config = dict(
    arch='resnext',
    stem='single',
    label_smoothing=0.05,
    loss='cross_entropy',
    muon_scale='match_rms_adamw',
    learning_rate=0.0025,
    momentum=0.95,
    nesterov=True,
    orthogonalizer='polar_express',
    adamw_lr_other_params=0.0022,
    gradient_centralization=True,
    max_steps=18300,
)
Rows from block 3 of a small image classifier, named by matrix and row number. Rows with one number belong to one channel. Each number is 50 + 10 x the weight over its row's rms, rounded and kept within 0 to 99. All counts start at 0. After the name is the row's rms in percent of the matrix's.
Before each channel's rows are labels from the 100 images, of 14848, where the channel reaches its highest value: "top examples" is what is common among them. Only what is clearly more common there than usual is listed. The data: microscope photos of single blood and bone marrow cells. In brackets: how many of the 100.
# convs1: grouped (16 groups) 3x3 conv, stride 2 (model.blocks.3.convs.1.weight, 192x12x3x3), inputs within the group 0-11, a 3x3 kernel for each
# convs2: expand pointwise conv (model.blocks.3.convs.2.weight, 384x192x1x1, transposed), outputs 0-76

top examples: cell type: eosinophil (78); smear: peripheral blood (35)
convs1.28 099:35 47 60 31 39 62 33 43 30 56 47 43 47 54 56 47 48 42 62 62 37 58 55 41 52 48 51 58 65 45 62 59 31 68 68 52 48 53 61 41 50 46 46 52 47 47 40 56 38 55 34 45 68 52 57 49 40 58 52 35 62 65 50 49 41 62 51 54 56 55 44 36 47 55 37 64 60 32 77 74 40 54 46 45 67 59 48 44 43 46 47 39 42 48 54 62 48 52 68 48 40 62 34 55 60 44 46 49
convs2.28 105:39 46 39 60 47 74 52 41 55 42 72 49 53 45 56 70 36 50 46 48 55 46 49 48 65 35 53 32 45 34 44 53 45 46 60 49 43 46 48 44 61 64 46 48 51 56 67 50 51 44 41 50 67 52 51 47 54 61 46 42 63 45 33 53 50 54 56 52 46 46 60 41 62 46 45 53 51

top examples: cell type: segmented neutrophil (49)
convs1.116 101:37 47 46 45 52 49 52 54 54 44 45 49 47 34 55 55 55 38 40 45 40 38 43 85 51 54 33 62 68 40 46 43 46 46 49 55 49 56 47 58 49 50 55 55 33 37 38 51 45 53 67 35 54 40 53 39 51 57 46 45 39 29 44 57 57 50 63 54 55 42 52 29 63 49 48 38 57 50 56 42 51 62 48 27 67 51 48 62 61 49 59 46 57 45 27 49 53 59 66 60 60 42 63 50 65 72 33 63
convs2.116 101:49 52 54 34 55 62 54 48 50 48 46 69 49 49 58 50 59 45 64 65 45 55 26 53 46 37 44 42 64 54 30 50 50 52 30 46 52 59 42 48 39 46 42 53 48 55 41 51 47 43 52 55 49 55 50 47 40 46 59 50 62 44 52 42 62 57 59 44 40 60 41 51 42 27 62 27 44

top examples: cell type: segmented neutrophil (85); smear: peripheral blood (57)
convs1.189 098:48 36 58 75 55 39 50 42 56 41 57 46 65 75 45 49 52 48 74 56 36 59 39 49 53 48 54 48 36 57 55 33 35 32 59 56 59 54 52 58 39 54 67 51 46 65 50 46 58 38 52 50 44 52 42 63 43 69 44 40 50 55 43 58 47 51 51 50 53 51 56 55 52 40 55 36 52 69 40 44 56 67 50 65 55 31 44 52 34 56 41 33 60 51 47 41 36 57 63 64 32 49 56 35 57 55 49 70
convs2.189 103:70 45 61 36 35 55 42 43 45 44 57 42 53 51 56 50 52 35 42 53 55 50 41 37 54 39 58 64 64 56 46 53 49 50 45 31 37 35 39 31 43 43 49 68 54 52 68 47 51 56 55 36 57 49 54 49 49 31 48 43 36 39 67 47 63 48 32 46 56 64 50 54 57 36 58 39 48

top examples: cell type: eosinophil (60); smear: peripheral blood (36)
convs1.35 093:38 32 35 48 62 17 47 50 60 43 58 55 52 53 44 66 54 43 44 61 63 53 48 53 37 49 42 41 56 52 44 58 70 51 38 45 51 51 46 59 42 51 44 39 50 45 41 40 52 69 44 38 45 57 55 60 57 49 46 71 44 32 45 74 54 32 58 62 42 58 53 57 43 75 61 42 53 50 48 35 51 65 51 65 55 49 39 52 38 50 41 58 71 55 39 37 47 46 42 41 53 53 48 47 43 39 37 55
convs2.35 100:53 46 51 42 65 37 47 39 51 45 53 60 61 53 53 64 40 43 54 65 49 47 45 45 58 47 63 49 36 49 48 46 62 44 52 38 61 46 32 60 55 56 58 46 30 51 60 58 51 47 49 55 60 64 53 48 59 45 48 48 59 52 72 40 41 48 66 29 56 57 45 37 66 57 39 64 55

top examples: cell type: segmented neutrophil (48)
convs1.23 106:32 49 61 46 54 56 47 60 52 45 53 60 70 46 55 64 31 46 57 56 58 55 55 46 52 48 34 47 45 61 55 32 58 47 46 34 63 78 75 44 61 43 42 35 61 33 51 46 52 41 38 56 51 44 54 42 69 47 56 66 43 60 56 49 44 46 42 53 49 51 46 55 46 32 59 29 48 44 45 36 59 54 40 34 55 53 48 52 56 70 33 48 49 47 38 73 30 44 57 57 55 59 42 46 54 47 48 55
convs2.23 101:55 58 64 37 56 52 46 42 57 65 58 52 57 48 54 48 40 52 50 51 48 51 46 53 67 57 58 63 54 67 45 57 46 61 57 60 70 48 51 51 58 78 44 52 43 44 60 39 46 56 45 49 49 52 52 57 42 58 50 52 54 49 35 68 63 57 46 44 62 40 46 49 50 57 42 48 47

top examples: cell type: segmented neutrophil (59)
convs1.36 105:54 58 54 36 46 52 60 49 46 39 67 55 55 53 48 50 41 45 50 53 37 31 45 61 60 52 57 62 33 49 60 41 43 46 62 54 64 62 42 26 60 56 52 38 42 45 36 37 52 53 46 59 60 31 83 50 43 52 54 50 33 60 49 44 40 56 73 43 60 65 46 40 59 72 44 42 60 44 44 44 55 67 53 44 65 40 51 40 44 51 52 39 42 31 44 41 56 58 55 68 55 43 58 43 50 47 46 52
convs2.36 095:61 40 42 58 40 53 49 40 59 65 41 52 38 46 45 48 64 50 50 38 53 48 46 61 64 49 60 46 64 41 41 35 31 60 41 23 53 51 59 41 36 51 53 51 54 58 63 57 46 65 58 44 53 54 33 49 42 56 72 42 52 66 62 40 56 66 46 58 53 49 47 33 52 58 47 43 45

top examples: cell type: segmented neutrophil (40)
convs1.117 092:39 43 40 52 36 67 38 39 72 34 49 47 54 36 40 44 45 38 70 53 52 34 48 56 53 59 61 45 71 54 45 53 36 51 42 57 59 58 35 58 66 38 50 66 45 36 66 50 48 68 60 72 43 52 31 41 54 59 34 50 30 42 50 74 50 52 49 46 45 58 66 41 50 51 55 48 50 41 61 54 33 45 46 54 47 52 46 63 43 57 45 51 46 45 49 46 43 45 57 66 52 64 38 42 54 51 35 52
convs2.117 097:36 34 32 47 43 57 67 39 58 43 46 55 53 55 48 35 58 63 60 44 45 47 50 61 45 68 56 52 45 42 58 50 56 34 52 50 46 33 44 68 56 43 52 38 44 61 46 46 59 56 53 44 33 44 41 51 47 35 50 60 73 57 57 37 50 23 43 48 56 55 59 53 32 40 52 48 35

top examples: cell type: segmented neutrophil (55)
convs1.181 102:45 46 36 43 72 58 52 61 42 41 42 71 49 37 79 66 32 67 57 47 42 56 49 58 47 46 39 44 55 56 58 46 48 57 54 30 52 54 54 55 58 42 49 67 36 55 45 49 59 42 28 62 57 52 69 54 52 45 49 54 41 66 48 58 61 73 47 33 53 41 45 58 31 55 60 50 32 70 52 32 59 51 41 48 53 41 58 41 42 49 56 44 41 47 47 49 60 42 40 57 36 53 51 52 50 45 45 42
convs2.181 103:48 49 61 47 65 38 48 58 47 51 57 57 56 51 47 49 45 54 39 60 43 40 54 30 44 58 47 39 60 58 51 47 45 43 72 48 46 48 45 18 49 50 46 53 65 51 32 50 50 57 50 51 67 59 67 50 56 50 56 46 35 38 52 38 44 66 56 36 61 49 44 62 56 58 56 55 54

top examples: cell type: segmented neutrophil (56)
convs1.44 090:47 52 47 50 48 54 50 50 44 56 46 48 61 70 67 36 51 69 31 54 42 40 52 46 46 63 59 35 48 51 41 70 46 40 46 35 37 49 54 45 43 56 60 66 50 50 60 48 47 50 48 47 38 65 53 43 44 55 51 59 60 44 54 47 51 40 58 74 43 50 57 50 57 42 48 42 48 46 44 66 44 24 46 31 48 58 44 69 68 48 68 48 41 82 50 48 57 53 49 40 63 49 27 45 58 37 59 49
convs2.44 097:61 46 58 53 42 49 50 46 46 38 67 50 48 48 53 34 64 54 50 58 59 56 49 37 49 47 52 74 37 54 51 59 71 50 46 48 42 62 54 70 42 56 33 63 50 49 59 44 48 45 41 27 44 37 42 54 49 52 59 52 42 49 41 54 31 55 46 56 45 59 47 58 36 48 45 42 43

top examples: cell type: segmented neutrophil (48)
convs1.180 097:29 54 48 56 53 32 47 44 34 60 32 52 45 44 72 49 56 47 42 59 63 58 58 44 70 44 45 53 51 45 65 43 48 43 56 35 47 63 47 67 44 43 48 52 50 55 56 44 44 65 41 55 50 49 63 63 57 44 58 42 40 34 43 48 50 53 62 54 68 48 47 44 52 29 58 40 64 67 49 59 33 64 38 55 45 43 53 58 39 73 64 49 55 40 45 47 31 51 55 55 55 40 57 44 67 55 27 61
convs2.180 099:42 66 42 64 59 41 41 45 70 51 60 48 37 50 52 59 47 37 76 68 31 57 50 45 62 50 50 35 54 59 65 39 37 28 50 62 43 33 30 48 50 42 63 60 52 52 26 51 48 38 46 42 51 46 55 53 52 34 56 48 39 38 54 36 54 45 53 56 53 66 44 40 40 43 56 37 59

top examples: cell type: segmented neutrophil (44)
convs1.61 101:46 41 54 53 38 48 42 63 37 51 49 48 49 43 31 44 51 50 54 76 70 57 58 54 48 39 39 80 63 59 64 53 44 48 47 41 43 39 48 44 53 48 48 46 54 66 58 43 39 48 29 32 40 52 59 45 47 70 56 33 48 64 41 42 33 61 55 54 59 51 51 38 44 67 61 69 47 49 58 39 45 43 32 51 49 52 55 45 58 55 57 41 66 59 33 37 34 65 47 40 51 50 47 50 55 43 54 50
convs2.61 102:56 60 46 47 52 43 47 49 58 39 55 58 48 53 55 45 55 44 65 51 41 49 49 55 46 44 38 72 48 61 48 49 61 48 52 45 35 45 31 59 31 28 69 30 34 39 42 53 53 42 47 35 46 40 54 60 48 42 51 53 44 53 57 66 46 52 49 50 70 52 43 37 48 55 56 50 49

top examples: cell type: eosinophil (51); smear: peripheral blood (44)
convs1.184 098:39 33 41 34 61 57 39 58 65 63 48 35 41 44 50 57 43 56 49 48 57 42 34 39 37 43 59 56 43 55 49 45 43 47 39 56 53 48 48 33 52 59 49 51 53 43 49 59 36 39 60 58 57 57 52 45 57 46 39 54 44 55 62 43 52 63 53 58 43 46 58 53 71 60 48 79 79 26 65 54 36 43 49 42 52 72 49 43 53 42 44 49 61 35 52 58 59 67 44 30 58 59 47 58 41 57 60 54
convs2.184 099:46 47 66 71 47 56 52 34 55 65 71 60 43 62 43 56 41 25 22 54 75 59 46 35 56 43 67 49 42 41 46 53 37 42 45 45 58 68 42 56 50 41 42 59 31 33 57 54 50 38 52 37 39 39 59 45 60 49 65 54 65 50 65 63 34 24 44 54 46 53 60 55 39 47 59 44 40

top examples: cell type: erythroblast (58)
convs1.145 092:55 48 44 64 52 54 51 48 54 59 43 34 42 47 39 35 64 47 46 43 55 57 40 41 57 47 51 43 46 49 50 41 46 56 59 41 79 55 44 66 50 41 41 44 40 54 49 61 82 64 53 49 38 25 46 36 43 42 48 41 50 49 48 42 52 60 46 31 56 65 38 47 53 58 45 58 57 30 49 44 42 64 72 48 68 75 56 48 48 30 56 62 35 41 34 49 42 50 56 49 53 39 52 50 46 55 48 54
convs2.145 095:42 36 41 51 26 36 52 44 39 40 59 59 47 52 43 48 54 61 70 44 72 35 46 69 39 66 53 46 33 44 61 59 54 44 36 60 70 51 22 61 54 45 54 52 47 65 40 54 51 47 49 34 38 61 26 33 49 54 47 47 50 53 40 54 51 39 40 52 52 49 60 43 58 64 59 42 39

top examples: cell type: segmented neutrophil (62)
convs1.69 111:62 52 52 47 43 63 54 44 48 53 59 44 56 38 64 74 45 41 59 54 43 49 68 37 49 60 49 48 56 58 42 61 58 52 37 50 57 52 58 52 40 50 51 54 50 48 56 48 47 41 27 21 61 41 43 61 47 66 71 51 73 43 29 51 42 32 40 43 48 45 67 57 53 62 38 51 54 40 46 60 56 58 52 43 48 39 49 57 48 55 57 27 60 45 43 62 48 46 41 46 41 66 56 26 62 58 45 63
convs2.69 096:65 64 45 52 54 38 34 47 56 56 59 57 46 55 46 47 50 41 70 50 53 61 41 61 58 46 37 46 56 47 57 51 38 33 54 53 48 46 46 44 42 56 62 59 54 53 46 48 48 53 40 49 47 51 51 73 35 50 49 38 50 39 52 57 36 64 43 54 52 59 69 52 50 51 67 42 45

top examples: cell type: segmented neutrophil (58)
convs1.156 092:48 56 55 59 44 51 47 54 47 63 55 40 47 70 47 39 42 39 49 86 49 47 60 43 46 50 38 71 42 55 44 42 58 53 35 54 66 60 40 59 46 34 43 54 54 51 63 38 53 43 50 40 46 35 47 43 43 47 40 45 55 57 50 71 51 53 84 45 33 62 53 40 60 44 63 44 48 34 59 39 43 50 43 54 32 69 66 47 58 50 53 58 45 53 50 45 36 42 43 46 47 39 55 43 42 57 64 45
convs2.156 103:56 46 64 39 43 67 47 60 38 43 52 50 39 52 49 47 50 66 53 45 45 45 50 38 61 59 48 32 41 56 54 42 63 60 49 42 57 47 55 42 49 47 72 38 60 49 37 53 54 43 47 52 44 47 46 58 52 52 58 64 58 46 59 42 44 49 51 36 56 52 38 61 56 60 60 54 47

top examples: cell type: eosinophil (42)
convs1.191 102:46 34 55 34 49 42 46 70 53 57 37 36 28 41 31 51 62 65 52 37 49 58 47 34 46 61 55 49 38 59 34 47 52 42 44 51 50 51 47 55 47 60 51 48 55 49 44 51 43 48 52 41 53 62 63 63 55 45 47 34 45 73 45 40 51 58 56 53 58 47 57 55 36 61 70 65 53 67 48 38 45 40 46 41 64 69 84 44 41 44 59 54 46 25 50 58 58 58 52 43 50 53 55 45 50 45 61 56
convs2.191 097:44 52 49 48 67 53 51 39 67 34 53 47 71 50 45 50 54 29 40 58 63 59 55 36 39 43 55 49 52 64 40 60 29 60 57 45 59 45 48 43 49 41 50 56 40 38 61 47 47 49 50 36 38 47 53 63 59 54 35 43 74 45 70 52 48 59 55 49 57 59 60 64 61 48 40 37 39

top examples: cell type: segmented neutrophil (86); smear: peripheral blood (49)
convs1.186 094:28 51 59 47 58 52 73 46 53 65 61 64 70 45 54 44 61 42 45 41 57 43 52 42 61 45 51 65 40 44 46 17 49 35 48 71 36 43 51 50 39 71 51 28 62 36 42 51 44 58 54 52 46 55 49 61 53 47 42 39 61 63 54 62 64 48 48 60 59 59 57 53 73 64 48 50 52 47 38 57 42 36 45 53 51 53 49 38 36 41 51 47 48 56 40 53 54 59 49 52 50 63 62 64 52 56 43 37
convs2.186 100:54 57 52 63 42 42 54 41 50 41 62 54 47 53 54 53 52 55 47 40 64 41 58 50 40 61 59 48 45 56 55 54 33 47 55 60 43 63 40 52 60 56 39 50 45 35 36 41 50 43 53 53 49 47 26 49 48 44 48 45 58 49 37 34 65 46 57 43 38 54 65 51 38 37 37 41 54

top examples: cell type: segmented neutrophil (68)
convs1.163 106:51 34 60 39 56 54 42 64 50 63 58 38 27 58 70 62 56 49 27 49 53 35 59 56 55 55 56 47 48 42 51 34 37 46 48 44 53 47 48 50 56 52 42 45 41 45 47 51 30 64 49 67 50 50 37 46 64 48 29 74 44 67 43 44 46 56 38 51 70 56 56 48 50 44 51 72 61 40 64 54 36 35 44 53 63 54 39 47 50 40 62 49 46 59 63 57 44 42 48 42 61 45 62 65 56 67 44 53
convs2.163 093:43 50 41 54 38 58 55 53 44 66 52 50 50 35 50 47 71 39 44 45 31 56 47 55 55 44 60 43 45 59 24 73 49 44 46 45 37 46 45 39 53 46 51 57 44 57 38 39 50 35 52 48 69 56 56 58 52 33 46 50 47 46 25 75 61 44 46 55 40 63 69 54 43 19 41 56 62

top examples: cell type: segmented neutrophil (53)
convs1.166 105:51 50 48 54 54 48 49 44 49 48 64 54 36 59 55 44 46 52 40 51 58 63 59 35 46 42 47 47 44 45 42 48 51 47 53 44 37 49 37 59 46 41 45 53 43 55 60 69 36 21 41 60 48 54 55 49 42 54 75 53 57 42 66 50 50 53 63 45 47 42 45 62 48 31 34 63 45 46 57 66 63 53 40 55 57 39 47 54 58 43 46 40 59 52 40 36 74 72 77 37 50 65 73 45 58 42 65 46
convs2.166 103:43 46 59 50 65 61 40 50 41 43 49 46 35 38 49 53 53 46 51 50 69 42 68 65 57 36 47 44 58 60 38 45 59 46 53 48 60 48 38 52 54 63 52 27 65 60 50 55 59 54 58 59 60 47 37 53 48 68 41 48 46 49 46 56 50 51 34 48 43 42 54 44 36 57 58 51 47

top examples: cell type: erythroblast (34)
convs1.146 097:47 39 63 29 47 51 52 57 51 61 44 36 62 55 71 35 35 56 56 51 45 41 63 47 50 40 60 54 41 51 51 63 62 49 47 45 46 49 31 30 29 50 47 46 50 36 50 51 51 51 55 37 62 67 45 51 54 53 47 49 49 53 54 53 43 46 52 57 44 41 55 58 46 46 52 45 49 57 40 55 63 30 75 20 37 52 53 43 53 72 38 55 61 44 49 85 55 68 53 59 50 50 54 48 50 50 56 50
convs2.146 095:47 74 42 47 44 56 56 40 55 48 70 54 61 48 41 54 40 48 35 51 34 42 48 46 47 64 52 58 61 30 48 43 63 52 57 53 50 44 51 62 46 51 40 41 38 53 50 49 41 42 51 50 60 43 76 46 54 36 46 47 41 45 56 68 50 60 41 64 54 48 44 48 45 44 50 57 53

top examples: cell type: segmented neutrophil (41)
convs1.165 100:49 50 44 65 61 71 55 49 53 55 31 56 51 53 53 50 36 58 42 44 54 63 38 49 30 53 57 49 42 29 50 51 58 50 46 64 51 61 47 56 52 69 59 55 46 40 45 51 51 38 47 62 62 59 38 47 37 42 48 53 44 54 51 34 50 44 46 65 70 49 36 38 35 24 39 30 38 46 75 69 55 58 54 42 42 38 47 50 57 57 63 73 61 58 43 47 48 41 50 47 44 53 52 51 53 33 46 54
convs2.165 107:52 41 47 59 42 54 35 39 56 67 48 55 58 39 47 43 37 53 40 60 45 51 59 62 56 58 55 41 59 68 54 64 36 37 51 57 67 51 57 61 39 35 50 68 67 54 76 44 51 57 55 36 55 43 40 30 46 55 46 46 55 51 47 34 46 57 49 64 39 50 48 46 39 46 47 50 56

top examples: cell type: segmented neutrophil (51)
convs1.11 106:79 51 62 56 74 57 59 54 20 50 44 50 43 44 61 42 39 78 50 45 40 60 47 56 40 52 54 57 53 67 48 46 53 56 33 48 42 58 48 56 51 55 35 47 46 49 44 49 44 45 46 56 70 67 54 40 36 42 38 57 65 53 65 34 36 38 35 32 45 46 61 73 58 49 47 56 51 61 50 37 59 47 48 39 50 40 47 46 43 53 45 40 46 52 54 57 60 50 46 64 55 55 53 51 64 45 40 54
convs2.11 100:33 62 49 64 49 69 39 35 48 55 56 48 44 46 48 26 40 63 40 54 68 44 39 53 37 71 51 69 43 54 56 66 55 48 45 51 45 40 50 78 64 39 68 59 52 57 60 39 44 62 50 32 57 49 39 57 41 44 55 43 37 61 43 70 53 45 45 53 55 48 45 51 49 44 41 46 45

top examples: cell type: segmented neutrophil (50)
convs1.8 095:32 40 41 34 66 61 42 27 58 61 49 47 43 43 43 40 31 72 61 66 64 57 73 45 53 52 55 48 49 48 47 52 46 52 58 41 58 40 66 69 59 58 39 50 50 52 57 39 52 40 36 50 50 61 63 58 57 48 54 41 38 55 66 46 56 47 31 50 66 41 33 78 45 62 50 50 36 59 60 36 54 55 61 54 46 40 53 39 53 53 48 48 44 38 47 41 58 45 48 43 57 34 57 52 44 56 52 51
convs2.8 096:51 65 60 48 49 44 34 44 46 51 69 54 49 52 48 38 51 48 44 44 35 58 46 38 57 51 58 72 44 48 42 46 51 52 59 50 49 59 62 53 61 50 73 43 56 51 54 46 47 62 48 51 59 51 61 46 48 27 44 61 48 44 33 68 52 65 51 47 30 53 44 48 36 63 44 54 65

top examples: cell type: eosinophil (70); smear: peripheral blood (51)
convs1.29 095:57 74 62 29 53 50 60 60 42 39 57 48 44 43 53 42 30 50 46 38 63 74 55 35 42 50 47 35 50 62 64 78 49 64 54 43 59 43 50 39 43 58 58 63 54 49 45 68 45 47 46 56 52 46 30 44 53 60 68 48 52 52 43 53 62 40 37 51 59 48 59 46 38 49 56 67 60 43 63 59 48 47 57 34 39 38 42 36 57 35 54 49 33 49 51 51 46 56 46 51 54 47 46 63 39 46 70 37
convs2.29 101:54 42 59 41 47 46 51 50 52 39 64 41 43 53 55 55 54 30 43 49 40 55 51 32 67 30 59 60 47 23 33 53 50 34 48 33 44 44 55 28 49 43 51 53 66 40 66 37 54 56 43 41 52 38 46 65 49 52 62 47 53 39 46 33 53 51 41 36 56 60 40 43 48 29 39 37 53