Weights of a small image classifier: 18300 steps.
Rows from block 3 of a small image classifier, named by matrix and row number. Rows with one number belong to one channel. Each number is 500 + 50 x the weight over its row's rms, rounded and kept within 0 to 999. All counts start at 0. Numbers have three digits each.
Before each channel's rows are labels from the 100 images, of 14848, where the channel reaches its highest value: "responds to" is what is common among them; "colour at peak" is the nearest of a few named colours to the mean colour under the peak. Only what is clearly more common there than usual is listed. The data: microscope photos of single blood and bone marrow cells. In brackets: how many of the 100.
# convs1: grouped (16 groups) 3x3 conv, stride 2 (model.blocks.3.convs.1.weight, 192x12x3x3), inputs within the group 0-11, a 3x3 kernel for each
# convs2: expand pointwise conv (model.blocks.3.convs.2.weight, 384x192x1x1, transposed), outputs 0-76

responds to: cell type: erythroblast (39)
colour at peak: blue (46)
convs1.129:503482592474449587408490449569554463467425551485453403529478455508475541451464465460467576510516481660538492601446438495499472523523492555530533519472537489421434472432555522471476610507477500467496523466436513578534480495517453459580513452614469490406457541447509511505472523526508486470513478511597458410411599507475459464
convs2.129:575461387523467446458613456531488488458511512426549469472458442505512376495514377449466453556496610491419620529465455451517416536548533506503511476526511303496428494550472384441527441546498466563522582506473491421429449492465521512

responds to: cell type: erythroblast (49)
colour at peak: purple (54); blue (29)
convs1.152:491440439445553510480484504462490626443520550396542518504469540476522463522468494453486410506554432490474574519481524589513498459530400439589485479548498529519507517461489493507461471521468503388421568573559615484419544517529511554492469483475554494632648571590499501542529545509513507438463450442476495519477453415464472488
convs2.152:475462431492436490489466466465417511513465496448460551488471458474508509446603478489509421467456510475556602588529487500534442542533423559520475481504500498481539503418483354497567453473299554558467462531465578510505485464472448500

responds to: cell type: segmented neutrophil (71); smear: peripheral blood (38)
colour at peak: purple (55)
convs1.2:529481444447508551499526466428483511496474449463471530507595525533601601519544509490496523524473571501472415498435457522514485477611499420480561475510343572606589440502544482595552487547533523511420564511486599574446491446586523501448428529575450567480512517491520561459516470550510501537397434482497490513508461497465436489
convs2.2:481560457494541511534392560547441503506488477437474488605541527522529492491490598585515475476579435560457422499560469509488528470577554490515502522426453483540525531514488392466533433412409651596557516537567515559440550406512571493

responds to: cell type: segmented neutrophil (51)
colour at peak: purple (67)
convs1.119:515507508512471493474522560518484408503475493503506538467654559537418468477428594580520552492609550494441415482484504433552543489449515460552497588437470545463455521542431498441457531493524513482475480668554465490415459449467544510475503484506561456484534511481473375525447519588531496482477508464542523520430444451537469616
convs2.119:596483436497438580431563516469508472489507563518524538577500488559502505540450482488555502569390465480503530534491479491427412481460567499476476504506518495495503575572553512475538484522522435452579507586518424507408390555523477466

responds to: cell type: eosinophil (52); smear: peripheral blood (35)
colour at peak: purple (47)
convs1.32:549524468507473541469447550481472533441525506446520491461488518471582467477549508475446580430523550565580432565453447550431549437572568463511521465431481508463542518421631519554580463531347416537510491475488567489537527470551478508524577548481405543513500538392528543455568554468478500570468502468568535461535451453438518577
convs2.32:479565465518524524538550484615529500527559508514574420453502486581460406529489522495497498530369541569547520479456537433500530524546576482502448469555470420570511449521473575469517531490509445435489515491500565516540521381476501498

responds to: cell type: erythroblast (44)
colour at peak: blue (59)
convs1.123:424488566551527507472460498516549426473576424509568516483500432381517513528467472540522442612587492516550451593465552582543410480486545539460505535492547486479530432478483447491491460475636463544518463550469523469482411466435483500532546548521464440506455484477473557514529448523438440527399563577527582477487541409553595450
convs2.123:507430518437574564499485559560442434513492451468532458476435494489496585465403517575448500530573496583480589441470484519502498439447482545528521481556502480454478403463528503482541485547519614477553584618539506584515562482532394533

responds to: smear: peripheral blood (38); cell type: eosinophil (33)
colour at peak: purple (60)
convs1.183:618394545533516536468612420423527533450539601470470363521450455487530435527590506453570486521488425554509494529495515467518523486464410497522467528512505534478504509497422522499486526496531472568533502579526446499471437559524479523554458514488386447646410473547541476532531429500569507513546501445460570546493471524464457431
convs2.183:484458547523462408528537449519600488491484490544477464533498495563479579497369581471461478496507532524420514450569600465463575445564542518528571496514491590486560520586466528569419543478547563547640526388482442517563475451409485507

responds to: cell type: eosinophil (49)
colour at peak: purple (56)
convs1.30:510446428474409496368556503475539585511482519565485499438496497493584499481479470488493525502536594537537429535489557396486498474526558525439481535494634513479543481574602447512510554434412514434455497493468590465508533515442589494516516480470530561545529502447491453453481449525456465545512462423495475514415443584387488607
convs2.30:557492478498533569507439537572590443485490510497403433551511494545528522467440477495477510474375454537522358520601520431515515488535462507543560493465494478493423471502489472517418552524564492630514506389462545622472550577540481486

responds to: cell type: eosinophil (30); cell type: plasma cell (26)
colour at peak: blue (40)
convs1.107:518611619478503451536481521565526449520568405366565466484486610485451554520580479567532459574517479457544478461457431440468492513510491488416511450539529464490471458575519445511570476494528460455451413462501492491529557530479647552454545584564431469569467486538443490530460467479410497535497541450463569487505489484451498452
convs2.107:430589481571495503467480545458462553559442496444501372515496480536548491537474554447512547528502457597509600516484480460583414446497607458505499488570487490523550510498483490487504483512516549456535571503506498586513499432510423471

responds to: cell type: eosinophil (26)
colour at peak: blue (50)
convs1.142:520568590427349560533487514533497520441514495518483447469479509478442511392444579558460561402466540448521490512482536499539520541474543535472580534437482537475514428487553517435553468536469627549617507401488471447608440531472455466511496482570514457549491515528552530455471413547555584480547481529556472507483501464468412506
convs2.142:489534477534561388557543532542572500519525521593487490606552479633524497481490535522476538504543354568475535505469508502487430515499469489478553525491512520532493508488503540467506455529530449556455496454515435431564435498433577604

responds to: cell type: eosinophil (28)
colour at peak: purple (55); blue (31)
convs1.93:535496534489436463462474534466497499517433480640522535576518494462514566433503490493501416530559407464615581585409493532487461592574424475581501528478448509518563493485484491407523506477443491518539503485621469446562499518466517560514462500492498494488473501516398485455552565471510439478451425427596471445521405482572452429
convs2.93:601500495522465583497459519546472518498497545505502537545545544440543347545416584466521532537547537532494513379524505592509430442497488512530504481432495526441410434560498467567490474509550610453487496437528496512498565497527480496

responds to: cell type: segmented neutrophil (79); smear: peripheral blood (41)
colour at peak: purple (77)
convs1.162:456464491518523491504507528454513479562523570592551424446469518620463549469507524516443495428476538433562462477536493523499522526503502482523418522574455463472388429553427548679481476434554439500429406584485569507545480577538454517524397454528470514473505460560542466541458499519533552412580555508481496438553528494467522539
convs2.162:575400419507432591532431586398437486426458490415481521552453432579478461558491460484502467600497504508506485438511530430434529453522467486548547510488521507510576416508450483526502557492562520483428551603576498486452421511518596464

responds to: cell type: eosinophil (28)
colour at peak: purple (46); blue (33)
convs1.143:567588499539669531501391486434453475438508409537572579461444441507548489582438450493522454530458453543478561504455504480519468447495454540531502462499481454510516477501505593492555475448493565549532529559599514428406524403525416502445497525572619504460473490442558496501458504517510484483555612541550503518474541529534481514
convs2.143:557515547527533447560435503450498471490497488615564330458437439503488541489481584464595424505550459450486423449493554443515471603553501550502528507531509518475591532538598591529572545496492557486480419521512571488504422495546534575

responds to: cell type: segmented neutrophil (42)
colour at peak: purple (56)
convs1.164:429513451478472520521550547555586557508398483519419549497563539448366544543517501501479499584569574432474431513489431463475470495581428444461548414458484494584438477444534511472527462515509587463518516548476483527524537457459509656518504468451446481486425476473574574532446438466494533424525539576532595520547506465464520485
convs2.164:557458497406511460582497549513519552493478478497515513546513535421498514584426436457567413485535570505494529474507494514515554556542515500548472530508498460493443514451455501509492459506537557476428546509454503510573509437543568489

responds to: cell type: eosinophil (67); smear: peripheral blood (37)
colour at peak: purple (49)
convs1.26:494434567481429497480521455413489523547466501491495480550538421473524529490509489509542437548611412423538503422526518501537511519517485539459524459506482484602463524617367480549520477459550521471605560429475541454486571590506567476378433558538458496508548477405540445565560543519506517482557528459442584553450479552448477510
convs2.26:518470475499474418449470546568470549514488481513518299573496497496480544467460546524392482471480587463545511511598522445456573459468636440457517485558530493516536443448508504530499594416484619485513473512492478422500544600442536513

responds to: cell type: eosinophil (84); smear: peripheral blood (39)
colour at peak: purple (51)
convs1.34:465414460486521499482485534532446456567534513429509457532513487529453486475482482549604539525582512484492363436511513533609408472437439458546435555606572414525410497612528531531464401520449509418527532431514557521521563599533459515539505447457506509482423468421516427537489547569524495480503517471454499473548551536565480486
convs2.34:439544452531494543501543481503547506554509515478497347583471438434431469376431558493508460573521461513570413565550511428508451518512482550576476474503468519508453478498514559475444512457508554515487476513516416485573522507448501527

responds to: cell type: segmented neutrophil (40)
colour at peak: purple (71)
convs1.45:508481445577507527430538416492468492519524492417454534526501530503577508458469472539527474457454507614517462545529520493596541473455478518489497569437427582445578497395516415506385529653538503499455427596491471548516539510522404482562491545423480512444511494503463538535524475417498520564510530480444450489543615482558495421
convs2.45:492516503461535552544524552569462471504504486496586578492495553444443525463487463466485607462453378421483461402504537562419473422550532523503530495616515481521544440437445562510480521491487434477489497441511492513488502526441451462

responds to: cell type: erythroblast (56)
colour at peak: purple (52); blue (27)
convs1.144:505454455530442555449555445531508452531601435452507438468450477512479475495524522493493485465427450516503459465586575535545610485370444520528454532499526479559490451462452456487469491548550403421457516490444537533475553587582529548450593529480551681575570541574500433505518470431477533493489480512483460427503474443527508488
convs2.144:416457575562443525486429441464468558471522533558460472432482485539447572448518437521411502523503521475567461521459451463462391483448396438557447510442537448525495568591460403604492499430374540528451561439527482462456514516451430524

responds to: cell type: erythroblast (63)
colour at peak: purple (51)
convs1.10:470448521381536529442464540532555512518459467496441559575534515587469511654597543505480575519522481430494490498519455539506451513591488540501444412537464515526550507572456513582467463520497555554485424520439425463602491574541462458489600426574468544515511489519437447526415425504429567503518450458502513457495496484474497403
convs2.10:500519572530488453568494479522536466514493398364382531504497450515498460509526484540511487467496543512487450511591464590539504567497493504488523469559484437551535493439504476511500500494521517461502438363554523458506511417572524505